From a checkpoint of a small image classifier.
Model: arch convformer, depths [2, 5, 5], widths [64, 128, 256].
Training: muon at rate 0.0089, 5700 steps, batches of 128, held-out accuracy 79%.
Data: trained on photos of arthropod specimens (BIOSCAN-5M), 48750 training examples, 15.0 epochs.
Rows from block 7 of a small image classifier, named by matrix and row number. Rows with one number belong to one neuron. Each number is 500 + 50 x the weight over its row's rms, rounded and kept within 0 to 999. All counts start at 0. Numbers have three digits each. After the name is the row's rms in percent of the matrix's.
After each neuron's rows are labels from the 100 images, of 14976, where the neuron reaches its largest size: "top examples" is what is common among them; "place" is the part of the image that holds the peak. Only what is clearly more common there than usual is listed. The data: photos of arthropod specimens (BIOSCAN-5M). In brackets: how many of the 100.
# gate: MLP gate (model.blocks.7.mlp.gate.weight, 672x256), inputs 128-255
# fc1: MLP up (model.blocks.7.mlp.fc1.weight, 672x256), inputs 128-255
# fc2: MLP down (model.blocks.7.mlp.fc2.weight, 256x672, transposed), outputs 128-255

gate.360 164:501582448454461508413503512366415451487576516575555528534520487508485500594441523539578501455590533486456453526498502396547515453471512449468483474397458501386506508503433485534568572503553517491491500513485460511591522448502569398471423481613452512465546382590506510458480476505412524549464448460474509455473509513495374537513575566507429514471499510439505457499500572554490503390505
fc1.360 171:556509561527495564533389483459485576488539477480440515549531421507480505504506482383561400490662447553524549529498496531584504526517410482519500486431446466482564569539463515503505480481509423493443541445484496570519480527407499519570509501549459449611571514467513501472542521419440578442463480491559485548485518497570443433462528485362454546501519505570529396505457472519496619566510
fc2.360 160:505383524385590460531503509521424503515420502471505386363461567471535402506563579449498530541541501385381392450451536483489512517491492496537412525505435478499500531589510509490476502458558485491496526529525439439483548440517448372465577492446419514443405541542439553521530430468517474495524555533462502463459506497571496484562525470470499483503507366524452518548472437462533488531601
top examples: order Diptera (70); family Milichiidae (29)
place: middle right (47)

gate.313 155:525561503523476549445464535402479513549489534469458535620498441557495473495500534492481479480450535471427523377506627494468476569504410484582440383465575449483473494401433452479582514558505540491513458450395504379570584585496517501509503534512458530400502505485496490500502439448430527407500507519520441531546434395506499581553486514485550449462511585445502434459565504536462701480512
fc1.313 163:509452596513533472500603560593501528496497519364503523497484518532513612454552550640485477467550490487463519451481431560488446506583511495538560497458527443451489429491580486575505537389555479533506499494541468387469496461481572498501528532560546533515467571522521612454526473510475483490522547486550473509470479495457492421565463490481498544619505435501398505580620494527554487477502
fc2.313 167:396507434521504385603491542420505371449572491577447438538486509407468564499609466461494568499488435512527528499499484516405502483586460494470504509600537510497441557455511482543532398628387526497501581519433483555619385496467416479496554521560490553596589474689416509611506445503560513464607483517441543506439420425479493497435501501449526495532498450507515481493442548518510508552482
top examples: order Lepidoptera (32)
place: centre (57)

gate.132 080:430483464571534530504422571568470439623481498516536499503492515558502498525508452521494539534486481651507511498445487541513517512438550486511539550487480500503417571502506403446489562523524480474493515429513505498481536499485419557483621483488462582560484489539500453443505508534477514493557496443445651478461504543507529507506503495498597448438500487607478469602441499325488577500497
fc1.132 078:495556608464432454528506502466441496499491546507521569549444462502503507534516492496577513490640520487540544527587501511361548494500377551443526504487510502449612518501520508567566576483455508498544502564571496554508508506507514544496497565402509481467492512505535525528373446508494434505326498501592489431543553434431536460479487508514512490669499627503539593519481509541510494500550
fc2.132 080:341500528526525499498502496460493495488508496490496547498492505491511500495544446500501595492498425448495491492504510504502514559546580489500481502485409525498500498578490475498448499496494499505504502501413466504528504489497498522497436505644499528429501494509485490489560457501566484542523390504498495506471499589495482551488504474483495440596561436495473501477530515548494494489509
top examples: order Coleoptera (74)
place: centre (100)

gate.554 121:430522491427625455469565478453469505591548557545655430587453535537494460501619487532465498547506545478554503438479442502491521511508462428417537502491538496488518513440446508491485473345447495548523507526496418475506568579505554407554422461528452433503493526477405503460465462545654510468546448545418526451612469458476469515576486512487565439396521453451508450512513511477509513539528
fc1.554 117:472538621543511493500373402517497508535522477558447427498547517559460456629591560475532558430568438466470552546493502488505503504503500466459522503532532538486479504526581506490464471484529578488471487589528472436491478567525535473500404504470473411428530538498566563481496537546556501533525525501491494491546431423465445489510496567432456619444514458436485474524621457536526492467436
fc2.554 135:523484564376480558534469526513467486469489478437547480424502490506510413395458418596483432463533492477517599414495483416414497464543528484543559440503501507652502501554354497498515474550501523511489580503558488500498524513628426504495501521534646522578537504531516522505484511494551495509530489525625486490579517520506592506619505503488455540475504553506506419494431501362401496544565
top examples: order Thysanoptera (29)
place: centre (93)

gate.136 146:512505461499466514520416506552529511528488498475514416457647530459495518501534535461564493487547509556405504495497486516428475581454547492558525486498590540404498507526478367463520498576509495441505528398492514503492491534536417445500399527560542551540480468463504490500466530527566522503506511529449499513496581505536518491526444402468493530545518472505434512428398521515527399489493
fc1.136 145:404453535514519485518505512508475476499524522452517455495531470459413534574487501604494524613550501563466563491400499509575428509448544474531523638502486573474508480540492478471555539565564434554517486410506473559504530587559475416466506457503472446591552514523439525487428400477478547574440519404585493551530510523495508503519478524517520455490508495491608460508464521462440473502458
fc2.136 151:605435515517499472494484506519509454492475575512443520482434499471525434493522420530617472479571518505546580467559509541525506511505496542505552509514433515539467537485483508472559499551506492430496545481515549494528534450464481467448488507424500545400483559409516478530589568601508458475484496469507514492581466497450473441474450504546479615543553504519506463524440473505455558502490
top examples: order Psocodea (34); family Lepidopsocidae (26); order Lepidoptera (26)
place: centre (68)

gate.178 075:487413505536570508446566392466545500493501489500515498497560582489545519612613470533535523484492475520500458457471524495578472739456513449445565433458508431498548528501496504474526541436529534449458423484488411485488525509463492507455489548503596595527500531502510398435478495487490481480452506554506608554462478494458425431493503433459542304502457502380509417527509572495484500519483
fc1.178 077:468501523483497421541507569726510501503682505507471528523448467504411516442440545500501483565492483506499504516528505582424541294473457472508458497519459512534513480528523410543514444469506518445516508535519512576542482451501487505559532488491486409549506521491491513497517482556575483501444443514549480478493559515540528575463499496517541560490589500697492535440503445557533459478481
fc2.178 074:508496544549497518510494478447388521495502517500652502598519505501556476476532499498498530492500503507489398518404520502500495576474512497452504502488424491481502511488504542675503528502520502492495572494468475518519484501435493424574506499483513511474485513414531519508515491481480484620501569468478587520589479572499510483457549497458702379502406422325463501471442283501548478386489
top examples: order Lepidoptera (47)
place: centre (63)

gate.185 125:519437425490547316499487526503588490545496482404498566461568408499512463457514421512560501469499481505495525476478539551508496582501544502523496498525485514571537491501467524388562513543505554498485511430576499483472517396472460564487539507463557511472477387497499351500483598473531567439486477585405523578526477464513471524499497491513382466557522477498451437510500496559592489427400
fc1.185 123:513489470510486527443457547477545499585492499524494499505478495475502451487503645532503425393542493566516504481496601478479539336486381492442546469468464423475500512610395531495502554661448526419489467621528465434484481457518564550443495503494495544487585500544454549551450308508428424437524481564517439562453440484460436443517545445439496520451460552506586509501464485456463499510473
fc2.185 126:524525435491501488482465493498552504537493471468439509501561469514486520496512510466558455480501518487461526499478533544508492439505509500502503525502462494515491479564633574443486471524597497579458542485504519506490495506502587563543503391450463423504472494598504569483581458550563501473510536481505499546628443396389552565553497540487464499514523502532522584575488498511504379513484
top examples: order Hemiptera (34)
place: centre (55)

gate.4 161:564562522559539548424541499500515539470497455548460417471507560379515504540437534520434512473492557542432433525501454432571530443426526553531520452521508475492501477436575600483535539479456473494528514560372449419525441436498496486505486498518394467523489519511503464526548498528524510512630524513570504495521580499454465455526593535501487457501495508443535570509442432534499516494409
fc1.4 164:464523487434557571541425545484380486501440434474601445484606464585577544509555545379587434492415556513501445555497404454508478606622478541523504555511540462562496502518440506471500460495464580493517492544500536493498513536454504593559538495541546446479514486380524546444531568434474429527486532479516500505536419505439456477494417462435492507504560505514543535505459463525507577528527
fc2.4 158:608507504515464511530550503544349636431541487433534490516532456457517551533515488490514521436422471491622427425496522494501637542510555590513457535511501502514459493512506440515559519536505489508468557525581470513482370508524494527523434553472589490481505469453531511472530560494505482403489442489489503595479527502535492524545493508415400548514536472503563538503432542517522391501437
top examples: order Coleoptera (51)
place: centre (94)

gate.320 140:564543562384534542597537581504508558480537448535526476599492499475539505506548530482515566481600507538490457483451487448509475587517531517488570604499438454452531521454480610519484447537490490572450523438492542498491498545499483598499491506555533550521491507543482460520503500626503352467525500529466547471441463563524526474484375440435482397545478514482501502498543474573541500423508
fc1.320 146:555521495431528534526544500493574468505542511484438458468508448508559468484495519489459520499451520540502464533541436508539479522439503465475560428464522509564410414525597551593501489495521511557547539500472514533478496417428492412473374471432500456570494484486468467519551446501667573515533553468444494483517495511607512459498598490525431546530463498521502522500458452470490497555490
fc2.320 150:475504492473478451531475540532505580433523646527568554516575497500548495393565576427535487515500502453579532496475502468478505447478433496492520516460542517480486586520400539513568470419424524484531459560572377521502520502587343610492592422413492511483468505483549483527551465506497496484475568455524488441504503510543459514586473428368434391523482552484553398513516496558513562423549
top examples: order Lepidoptera (51)
place: centre (80)

gate.108 181:491513561493468463421440508534341497480597478497509443474534395637489480515554496412568522494388482537502509491553542461516529536467498568420462538465446505460654605526475707497499489430509511494558479498553569525509574515463545542563555486409476475531490430448432510513355507448484552522525452490547465550475484473501516488492508551533578475492399485561519453434570506493486477601540
fc1.108 177:480460529463428574465511448550460583493602511501588513578494539545513494414542452464516588503485414538600605511519421501481551610495433498426478493587495569523492534527512574479480529543494482516484428488484527499561431466492682537429527548547479493450515495452499537481515515528484438487460493562445521459420578532541440460458548449489432502567591510481505544508524560469475451494534
fc2.108 152:474500581490427463446506576546456384503432555562671502518471469464453544484486446583487494500457478483545476500436521486444495520412493443500512461495517555543488425473500530480545416465532423433530496507505535482506495454491535447472515507550543453499484600516282488483410488461523429558501438496508498372455509508528473571439424500593507506524567552462613525495539534497514532521480
top examples: order Hymenoptera (54)
place: centre (97)

gate.636 017:500500500500500500500500500500500500500684464364500500475500500500500506500389500500500500500500500500500500500500500500500500500500463500510500500500500500240500079515507500623500500500500530500500574478500508500571506500500495407500500500500328500500500534500500500606500500500500500500500500500500500500500478517500500500500377500239459500500500500500500500436500500500500500500586
fc1.636 018:500500500500633500500454455369459500555500500500500500536497500500463500500500500500499504637500500500459500500505500500500489542603500500500500500500491486445431436492500500500500500581500500443500500284500465500500517559531500500500500537500500500500516500500500500640570500500544500500500500500500500500500500500500500500500409476228264500500500500500500500496500500321500500500500
fc2.636 009:500500500500500500500500500500500500500500500500523500500500500500500500691500500500500500500500500500500508500500500500500500500500488500500500500500500500500500500500500500500500500573500500500500500500500586500500500500500500500500500500500500500500627500500500500500500500500500500500500500500500500500500500500500500396500500500500500500500500500500500500500500500500500500500500
top examples: order Psocodea (39); family Lepidopsocidae (36); order Lepidoptera (34)
place: centre (72)

gate.150 046:538502484620499531435407511500526502498446424561449548444519544486595485500507461539629498559444495500347559598493536555534484500401501366503482520507508569562703536512484502447499501500443500512508499539501500463503565514507430499497499500499531500525499514524479492526492502500501501497460500499449508498543489542490497554536549513500491458561542465502388646433545474493513597500500
fc1.150 048:527432486592473503471495442500548500533498428629455626437473501500574439502501453500509492513427488500483559547496527591516380479438469500502456571500499592603600501500484481500414501500500489484597535520500499500503500480501460486475518456500498499497507473467499472545484524556501499458500456510495465503559374637427501502542500500500485501496525372500397689502574527486590784473500
fc2.150 048:497538602505499612496500523513500497500570491506503489500500494501499468518508431497493499500500487537495463498489502497438496503506500500534500505494553497616498473498499506500577499501501501499500370427500404501500361479498501499524402505498517566497495502502496516537488500504446504542445568508499501559420666476624502440307495505528439449499501500500544503501490493500460502499450
top examples: order Hymenoptera (88)
place: centre (78)

gate.293 115:466500453483513510498515551428445508526501546511452489480504611451420540502608511492478505516462467514465528490503416513486484508473504514448543502533526523534550539553490538472503547510482438528517567521505462500556608513471507507512499504428504416672536479562515456544520410512507497558514400481306462492505499504587496448478465537495548537504510597605460472421530504529474504558488
fc1.293 120:512548524468500412494509479543449522471529592489490513466452536500498508524517471482488516501493436498488531498549552553468398507387535447547499438506635493611508523571507492450462487456495423560551420413582424561429466514528493526498535441512538558517584540654524483517386457469445493470523459530532506422537451503484467480412544481473494463450471578429566532526434498471549591386428
fc2.293 124:527478408502524520486543500565484489485500495434536499529483509517564542496537492602554370502523461467477503619468566515384500640515498483457486485359500534489520495475514554446510444503524500438562523528416486490457475499519516469479470493520499573529492499500409489505644500526530407489474492527434545502678429550480457503484509584599633573492511499497492548448496548419490521438564
top examples: order Diptera (100); family Milichiidae (34)
place: centre (88)

gate.272 067:490500474505511532497497515574494514432540504486462484463630471589511500487507532522446507451512520533422505583522525495700486414502544448451549502498584494521511505498476507525541517604521411436549497520474500466544503550468498466526463498510482506477427480488516502586465500510539483509495486576499500497470487494503496498487496487526521423514556463581514510500525504448501381493525
fc1.272 066:486536500504414532499489490518324390496559534487449499450597472512526487544504454534465386500501498521200420556531466507543482471444590505397484477439507522502519498494464517508554584495557327417550487579506501434530502513531493473506470500517486524491447485509492543592479513533613450500514449455401499493546473472512494547512504424486503458500521502425516522560549497635459478469495
fc2.272 060:513499502525501467506522510442411577501461425496414456494508590506495502477454511539493542525523496501536535522485516472526504516507535434348666518523509536448510476433499500486458684495501499378543472407477513590508487502465499495502657507584434481526510496581500497498501437502500505570551495495528482508462588504345497491515503548467492453510502539483441468499452495531498320499491
top examples: order Diptera (60)
place: bottom centre (33)

gate.536 125:513563490487451486445497508494382503527450543414551560503553610508451471425504541498418530500524504488469546538471511578517525509426541422478510520589492550508522627610473504507525438504423487496485502527494522524447546507495443548548472498596574454507435532523540492514600487482582512604494490574536548462522490486592529504562613504452544573503520519493478503399559556463497555496476
fc1.536 137:410511451406619472565478492490642518438426546515543524405480530527615507444504560491451595482532423502458484448508524554556452490531559487475445498496456482530499551468567496509488492507427557492485522471526439505399462490440448481562476443458494529494460524505456544494573509522525498553492525500536513502558547528497485562548448430522580484500514454470506493455417566378526522580527
fc2.536 139:548437500490511598454489482481561498490542356549497588471504599495497514433542548504509601521517507359482549565472469526505520501496508591448416499417493520436456486498501482523439649498455528517475521461558543503518511476500505505542418488477437415501371495416512509494474495508500521552550484426480508361491564495569516520531503500499511498500500468535542438545474496488524492495595
top examples: order Psocodea (28)
place: centre (81)

gate.497 042:405538328529501450500498507407500473532517504438476501482500414525496501374504500465524480537545500508425518500494498491500517492485499568498499510453502497501465499475502480444488496508471500500547500530519397500391624500527500553476500393494484484546521610411500500501500502455500509562666394499497526488494499497499500500499502482489562500500492500500499503514447544500605507500500
fc1.497 052:492500460501516500574496520403532500500431492491504501416542495500498437573544500496489500523500500525441493662473500499500500500650568501502501595573559607512500496501470514500502465582477500574656623547500502500501500496500500595469500470502500500457544604499413499505555508499519533523492480500550459500387397500502476494364499500502536518500446502500502500466459481550500500500500
fc2.497 044:502500495500500504522500506502499486518500472500503419532499496391500488521497439530501545501602434494493500498515500499499576505496499237499460494501499499482487478494499466500503504502488545497518499500503405497500500568562466499523253499528543500501499609496500499418500498580499500584390499502499481499595500501501557497527467503534454500480516499500503489500539423597500499493502
top examples: order Coleoptera (98)
place: centre (85)

gate.277 147:486458474488492477471508534509535503433475509575467400373477432508511422519484386492519515484706515501503537500611487511476531495454424551515496548566435509468429530542451426485508570465483414500510503426547551520527527496393435449567511559369548513524552495501484493479561475488491519557600549448450466447537609547491449471517450471599473501511507415620496437490525374466601500552543
fc1.277 149:497503459465536541552417515496498495466422524483490432420533474454490390542438370545584489471578568510566479542579494478474500526437384585514448446506452491541501544418484475507541502383453513454593523491539509564531538466477484490509499554412499485527487546451417475552531402469487475503542495419453529474477577554503414506515506483489404502516529385547460535521556478553539435560469
fc2.277 160:509525483517557474496472516526497490583452472404482556491496449479489434498463513596504594523516501508503483616555476490510598517509405646477493572537511539494489558448489518518513529500514497411498419499490509480534518360513506541473506473544482514410486661490542468467573484467498512485519506443507409508523507488531469401502649484360563491462479542459566529568545518426478509576454
top examples: order Hemiptera (64); family Aleyrodidae (43)
place: centre (85)

gate.182 163:485517434388499463545490467564527496508485548440522586345488366504483598531500438398595498563473456517530527496572508485512439521556497478459530464453500654400521600457534569506531536490549503432570515392574523586483535438423536558562541519470490489558579523496503534520478545500431537522493495555527496483473459640430429515550457523479440443504542505556495507467518440494537492522517
fc1.182 161:524443555503495491502495539589484632556503511533499464464482495441453366537522462436515448459499511543544479473523456537481331467477501504535554382466550500454515520544516514451490443509510463475537538482501565543477577442468539390449474546415467506400508494455545449466412409484547446474505468482500602482563495486502466472438475492531513447496478484445472478478500472476479389465389
fc2.182 157:526496517429445570352395509479576575508557453516474550478480538620575444435567461549506450400517502559557489574414555504502486470485515557497500499501543507533474591584519497456497520507436409606576476493577501560512553516472505472511496504534488493535511459572635484400464466475506635505583495437496486497379459568531503510516435428595383480508548390506488430608542414475505551463407
top examples: order Lepidoptera (43)
place: centre (81)

gate.433 024:500484500578500500500500500500500500500500500500500500500500500500500500500500500348500517500500486521500551500452500500500500548500500500572500500500500500500500500500500500500478500500500500500500453198500500500500500576500500439500500500492500501524500500500500500500454500500500544326500500500500500500500500538628500500500498413500500500500500495598500500500500500375500500500514
fc1.433 030:500500512500302623210500500500500500433500500536500500500545500500500384500500500500500556500500479493573429500606500500500500491500504495500500500500500524605534613500689526526500615500500500500500499500500500500452500500500525606500500500500507500463500478500468500489500500500500477297500500500500500498500500500500500500500500529500584500500500500500500500500500500500500534464462
fc2.433 017:502500501500499500500500500782500500499410500500501500500501501500500660499500500500500501500500500500199500493588500501436500500500501500501500500500500545500500500500500500500500500500500500501500500500500497500454500500500500500499500500500499500369500500500500500407500500500499500500502500500500500498644500500445501500500500500500499500500500502253500500500500499500500500529501
top examples: order Psocodea (48); family Lepidopsocidae (43); order Lepidoptera (26)
place: centre (84)

gate.644 113:515498521525501496470471519490438422534484505521520523543550469542548420588590431533482579523439433509527497503537390498459463500490609481399553436426534484492595499510435496494503483453503527479496327519482407470485479501479522484476503548592477511488527441463476570579469626446510499532516514507505414525524569418473460486514402534500417497555663510511624519442484436519517478450487
fc1.644 111:535502502461593530497454523438548573492527475545573543544410512453476575562518509415536424629484463479484478545522501542503583502533317567549502503504498370511365498444572536490528502495471437488510502492518516458558527479512510498498452513419568477578564568494565536541495542567664512484383537502481468505458514527415591460457489501515453571539528476495501553503535471481509495533472
fc2.644 123:464536490562471455507502506512310600497470536470483522468559515447474447506509498516422500498500523462509488396463550450508538427473554506418545517503524480482444514508494519498534483543505504442506571528499500554500511498502495496495545512579506522480521495533353501393461565497469493448438522488497519572523548523519502496467440499498561508521508502516495487550566489381492521506391
top examples: order Psocodea (38)
place: centre (82)

gate.390 060:498511499481494499500344494500521476500593527468414473506490621453507432564347500490500491537553500501500435536639518499483499545450492440491490541486468524327500494471509467501502571487504581507414487390542501497567515499535503482506500493501501509390500500508481500500503503502401489491531500500489449464493489501491397495495500570378367542499426589433478507513517496464494553497555
fc1.390 049:569521497499425461499543539423494433496432479392501397478498500499505472498501487566503620473379510503527501566434473488460528466530524500471447442495497535675547465507500508510500438512497489639499520637489507496386501487478501502501503577509606496499398464513534521493525505428560502617499506486411531492493529478500502547565607493503500468500525561419497490526512498485486439509497
fc2.390 049:498495497501515527550499500508536502492509494501499479520487486498499466498503473470519499508498542387499509528503498512552500506500502508506531532505491527564498540500488512499498496503503498497472506500487484451498527518534476457518439496508499485453490500491494465602488497506499539434520404422463574523499476466483506570502500490489575489495505497496504414486365493521422506495479
top examples: order Psocodea (42); family Lepidopsocidae (38); order Hemiptera (31)
place: centre (84)

gate.62 083:492447453557510516610441584529471546414499455476566511475503489480422511495544498572498569501458508530541536511515481497497520471501427498503506502394517499471408693559459481508499586684569538460587579395430501554505461547524496548480473451506476646481462475485500536503437459519468497389449500481412579500492468524411392519358601497519501606477492541507448501506499534497481506465449
fc1.62 090:570585489444432527488499615480490502525498556502501492510374517526636411523502510503467405552463570457380478641499503519417552590583499439500491501510502519499508413438422475467511500492433494582507492555508509485485539489506503425565481504490584508480630566560458508516520506514542490511501481504522513489453625409500497496476443542498451457549525451399590572501459492594539516593493
fc2.62 089:529507500502473395432528495502534534491502494505575501500499502502515416394464516474601506529496432505516499501495417514463498482494463522493500564514505492475483547499584507505561578519501503500494502419541543497480473495504580573562361470502495528500499479482574505499501500489493498487442484603407438537499500506493497495470494514504518463408384521549515538498407490456493467503498
top examples: order Lepidoptera (65)
place: centre (92)

gate.140 062:687498424517566517500529473400366451458505500396500491495501524522524501492500503500507715502499433496442492505501345535510460503500579442348610500448538558500539500444558529444537497500666520503496501501503498500501591474414499489500500472466501623500500500500411510567486501502512500503596500457500513414500500572548444586505480506485422401501500447499526500631669500479500475502502
fc1.140 063:394533501518500494500499491464538505528484222510509485542359500511500475475498588512511554495535370481494500491429501513500471501477473512505496486561566564478502552500499462499500400494500572419390520472500500500500378500470433518502500507395502492485537470489451500468526500522500512516500524500500496455501621517528499498472499508501488606454485588499511500517599470500457519473483
fc2.140 046:543486532415500500511616501504704419501501499500501508594500492558514513517508514491500501501497501517397515500490499501492544506507500533506467527328404490502304499534501505499500495504500502558498512501735534499503525502542444501499498550454501618502500482524498500510508608532576506500561500500486506475500500475499500558460500437523494454498415440498501533501499500476502518460503
top examples: order Diptera (61)
place: centre (53)

gate.123 167:554472475497494449553448497522441454495526543487503425435536445555319446551475507505486450506534546500433667481505514518531419507463463436539488502479458497543393557481493517502445488504421525405488544490440501465490495500473494439419460555450528479489488604475496591570510626534559544672519525372501598565492521445586527518366473485488476590440526511490477535451540501617517503519439
fc1.123 155:503489474483498366538440517463433535527476467496495426504582562495431503555500477472466503485501578491444549497501510501584495442541524420510503473523491521585450582481519479496476505513519523449499493431378469472457476465493494422466496551427528520490512516483621496619553508591655532607546481480498405586409536514592444475513440563455522478412526489477527499376511524538509461545483
fc2.123 148:498436482521540649457471509423472501497483413510499500624505481559521485466526427577523488403481477489491504461490514407488492547501499515449523490646519558529476514473504494462456504486521500525475512469480453579588493456529481493664468540643465531413506510496466561474476542546297461530499513538433552526486457511503491463482518498504529573376464504505493477521551484447486503500449
top examples: order Diptera (62)
place: centre (98)

gate.466 152:550473609495517502486422443425566526568490480500521514464590591484503546501504450466498544476570489419439501506448441542521468523465477491546514517502516547628537506536498567502503549551500591424536464528404510525481586505504369519488489515550495426417507564596533506441501447525596505425494491537497510598469481512466518505449511499456506549415482555347473502550480502485400555483530
fc1.466 169:403617526457516497387521437623531501544448481455475444464506554472516419637512507532504555445482463562525488500520423537500550406603541481472462549510529522507449469555473428523469463403526498479517492459510510522370504536519563460536605575509559560518496443496468518400520497513464578494470411384481468543505549607552477469541450500488481452491550466472517532435383488483476496478487
fc2.466 159:509484517481468439500520461497523438505588568496463493443435437494486512382462499577457492539603521378491494453484559493447498393511532496523483416512491484509480527437457527529597535471443458569555545513552465440513598499555512543448486526607496493465549475496504537557457509509527485507521465587479537513383565534431573474494515522498631528387522494489509489558520498507457506498442
top examples: order Psocodea (26)
place: centre (78)

gate.220 088:504491539529505589512393531512548579505474569498503488485457438370448509495373509504471541500418501526456506498467497499417394496497389472589553495507405536384492492613493449492453427554497448479604538447389514487580492296510518484500503482495458474498500581457516496491552477515562331482572491498575538549514507495516455511428501426475484578413437538455505473480519498428490497460456
fc1.220 086:621509559486553471501637528517476342491498486435467524503501483508633525499478518524495492449643552444508494491639492624510464535433476494494436526596480458560512518425452590499517570500451448470583500520516528529393492571538500483577493498558500511499517464556412500470498494476549495502493500537491556455448336465371567527494542450599505370499502451504450468491500540544550583523501
fc2.220 084:470583487518503485484468500516514469512515499438505546537478434418454496551458506497594384493486537476516450573477475492586534497501551506461439505524624503502479378500595382475525493511570515535531501476504511489502477498426494622562471544350481512505458536548530525501515500398456501494602500506469513497496507502473487501503510605469521516505495510498514519544519506529497613493521
top examples: order Hemiptera (70)
place: centre (76)

gate.6 060:462562397516553501611502501503508498447567614500500443501560500495506668529406499521360502511546514555501504500554409499501501501538501479501649499501534564589550448479502413500481506499500499522489506482497499503494475504501500503554492501387486505515536501471501469537523556474525469617496444511473500500458533500476502511351497503503500495505380529488518502498500447454542499521490
fc1.6 059:489688500499501499470441501468461558515505502532500531479496512504500674504500533518502500498510500581451467503541477504535416499500500499682669476490506499516517611396492510513502565501498461541514524500484473500499500506500501507500491490499500465551500362374559523501508476344513320492500490567486500530500497459556431507498500498509426441521499519518499514426503500519498497470500
fc2.6 058:457501520502498479530436500505500501504600494501586568498509530499500504471404540500555506537516530483497495503511502500501483591500498501355500548508495599486492493501468499543501500500465499497519455506499500499481491486495522641501500501430511484497502501535598498445500368425498473500493498354495501460475501502506501512497498503446501562502499497342500611498505462503446505621504
top examples: order Diptera (61)
place: bottom left (47)

gate.431 171:506506553542436517500467475494566503577562532453441598542448516531491500414479497493422518531519408492483533495530552537576559530548509504479446553473558466588516613563546517514521505505486476386435516538550477467537582537505505502535523491498532570491471526541453514493509610587495503421633497465478601501497396462504532479465503490522431562555482499500431510478485463502502503407521
fc1.431 170:502505548508485492504501492584472492488361569499475504453472498481471559435517520494477455507449500490426561480518564400382472412490474461522545491533432564460582429534494523527483501530420568550518558471461491466452473494506420577456488540476468557468550558585476521529505382450511538561420492548581451519502599374515444477549523504501501579506421492510484413562590557497516511586556
fc2.431 157:390475517505530513533478455538488544487505480456630514557497490476468501443486478386574402475498475507485466467487500502542548607472398484552497519498534510512489579451547448434504498388509510512501525445498548496552489481431551425371558571562572449502563401542429533525566541499524629502498603475488486437531508585429430509474420472394582500440486478479520565581460467513557436515512
top examples: order Coleoptera (71)
place: centre (79)

gate.27 158:513530466542533506518419438539543501501558460533473462586441493519425485487466546474493451526477516434382539498453534478466587579543506435499480480432452557432521525435510506483479542457532486534497486496511341533493561510580539462577462502427679431407529520484484438610487630495438498531502507499521575575524536498493558487472504509476450532510529576484533495450513509438549493315494
fc1.27 150:498482530505542496442413569529567445550432498509477448524446415482514460364573495406482492559573497498505492601459532480573599430490556464500535549512574505527439522495492495490475487552605458482410500572512473507560559500555470482540513405492454509496582542503534489596489549537502496518544462497559608472504473539451569492494501517457393520559531503432502495478525476533496486482481
fc2.27 142:480477502399400531504500564480488555506629494547489555463582510502500542522452510529468493533488527506515498446490505515505506414468515523536492454656414493467396521520574463504528486469452466529564496499493506496480383536495460562470496483561537476432544361578493513490513405487435550581553519535469506499464459490414469516524510522492512480610582525504554498621429582500528485512496
top examples: order Diptera (68)
place: centre (56)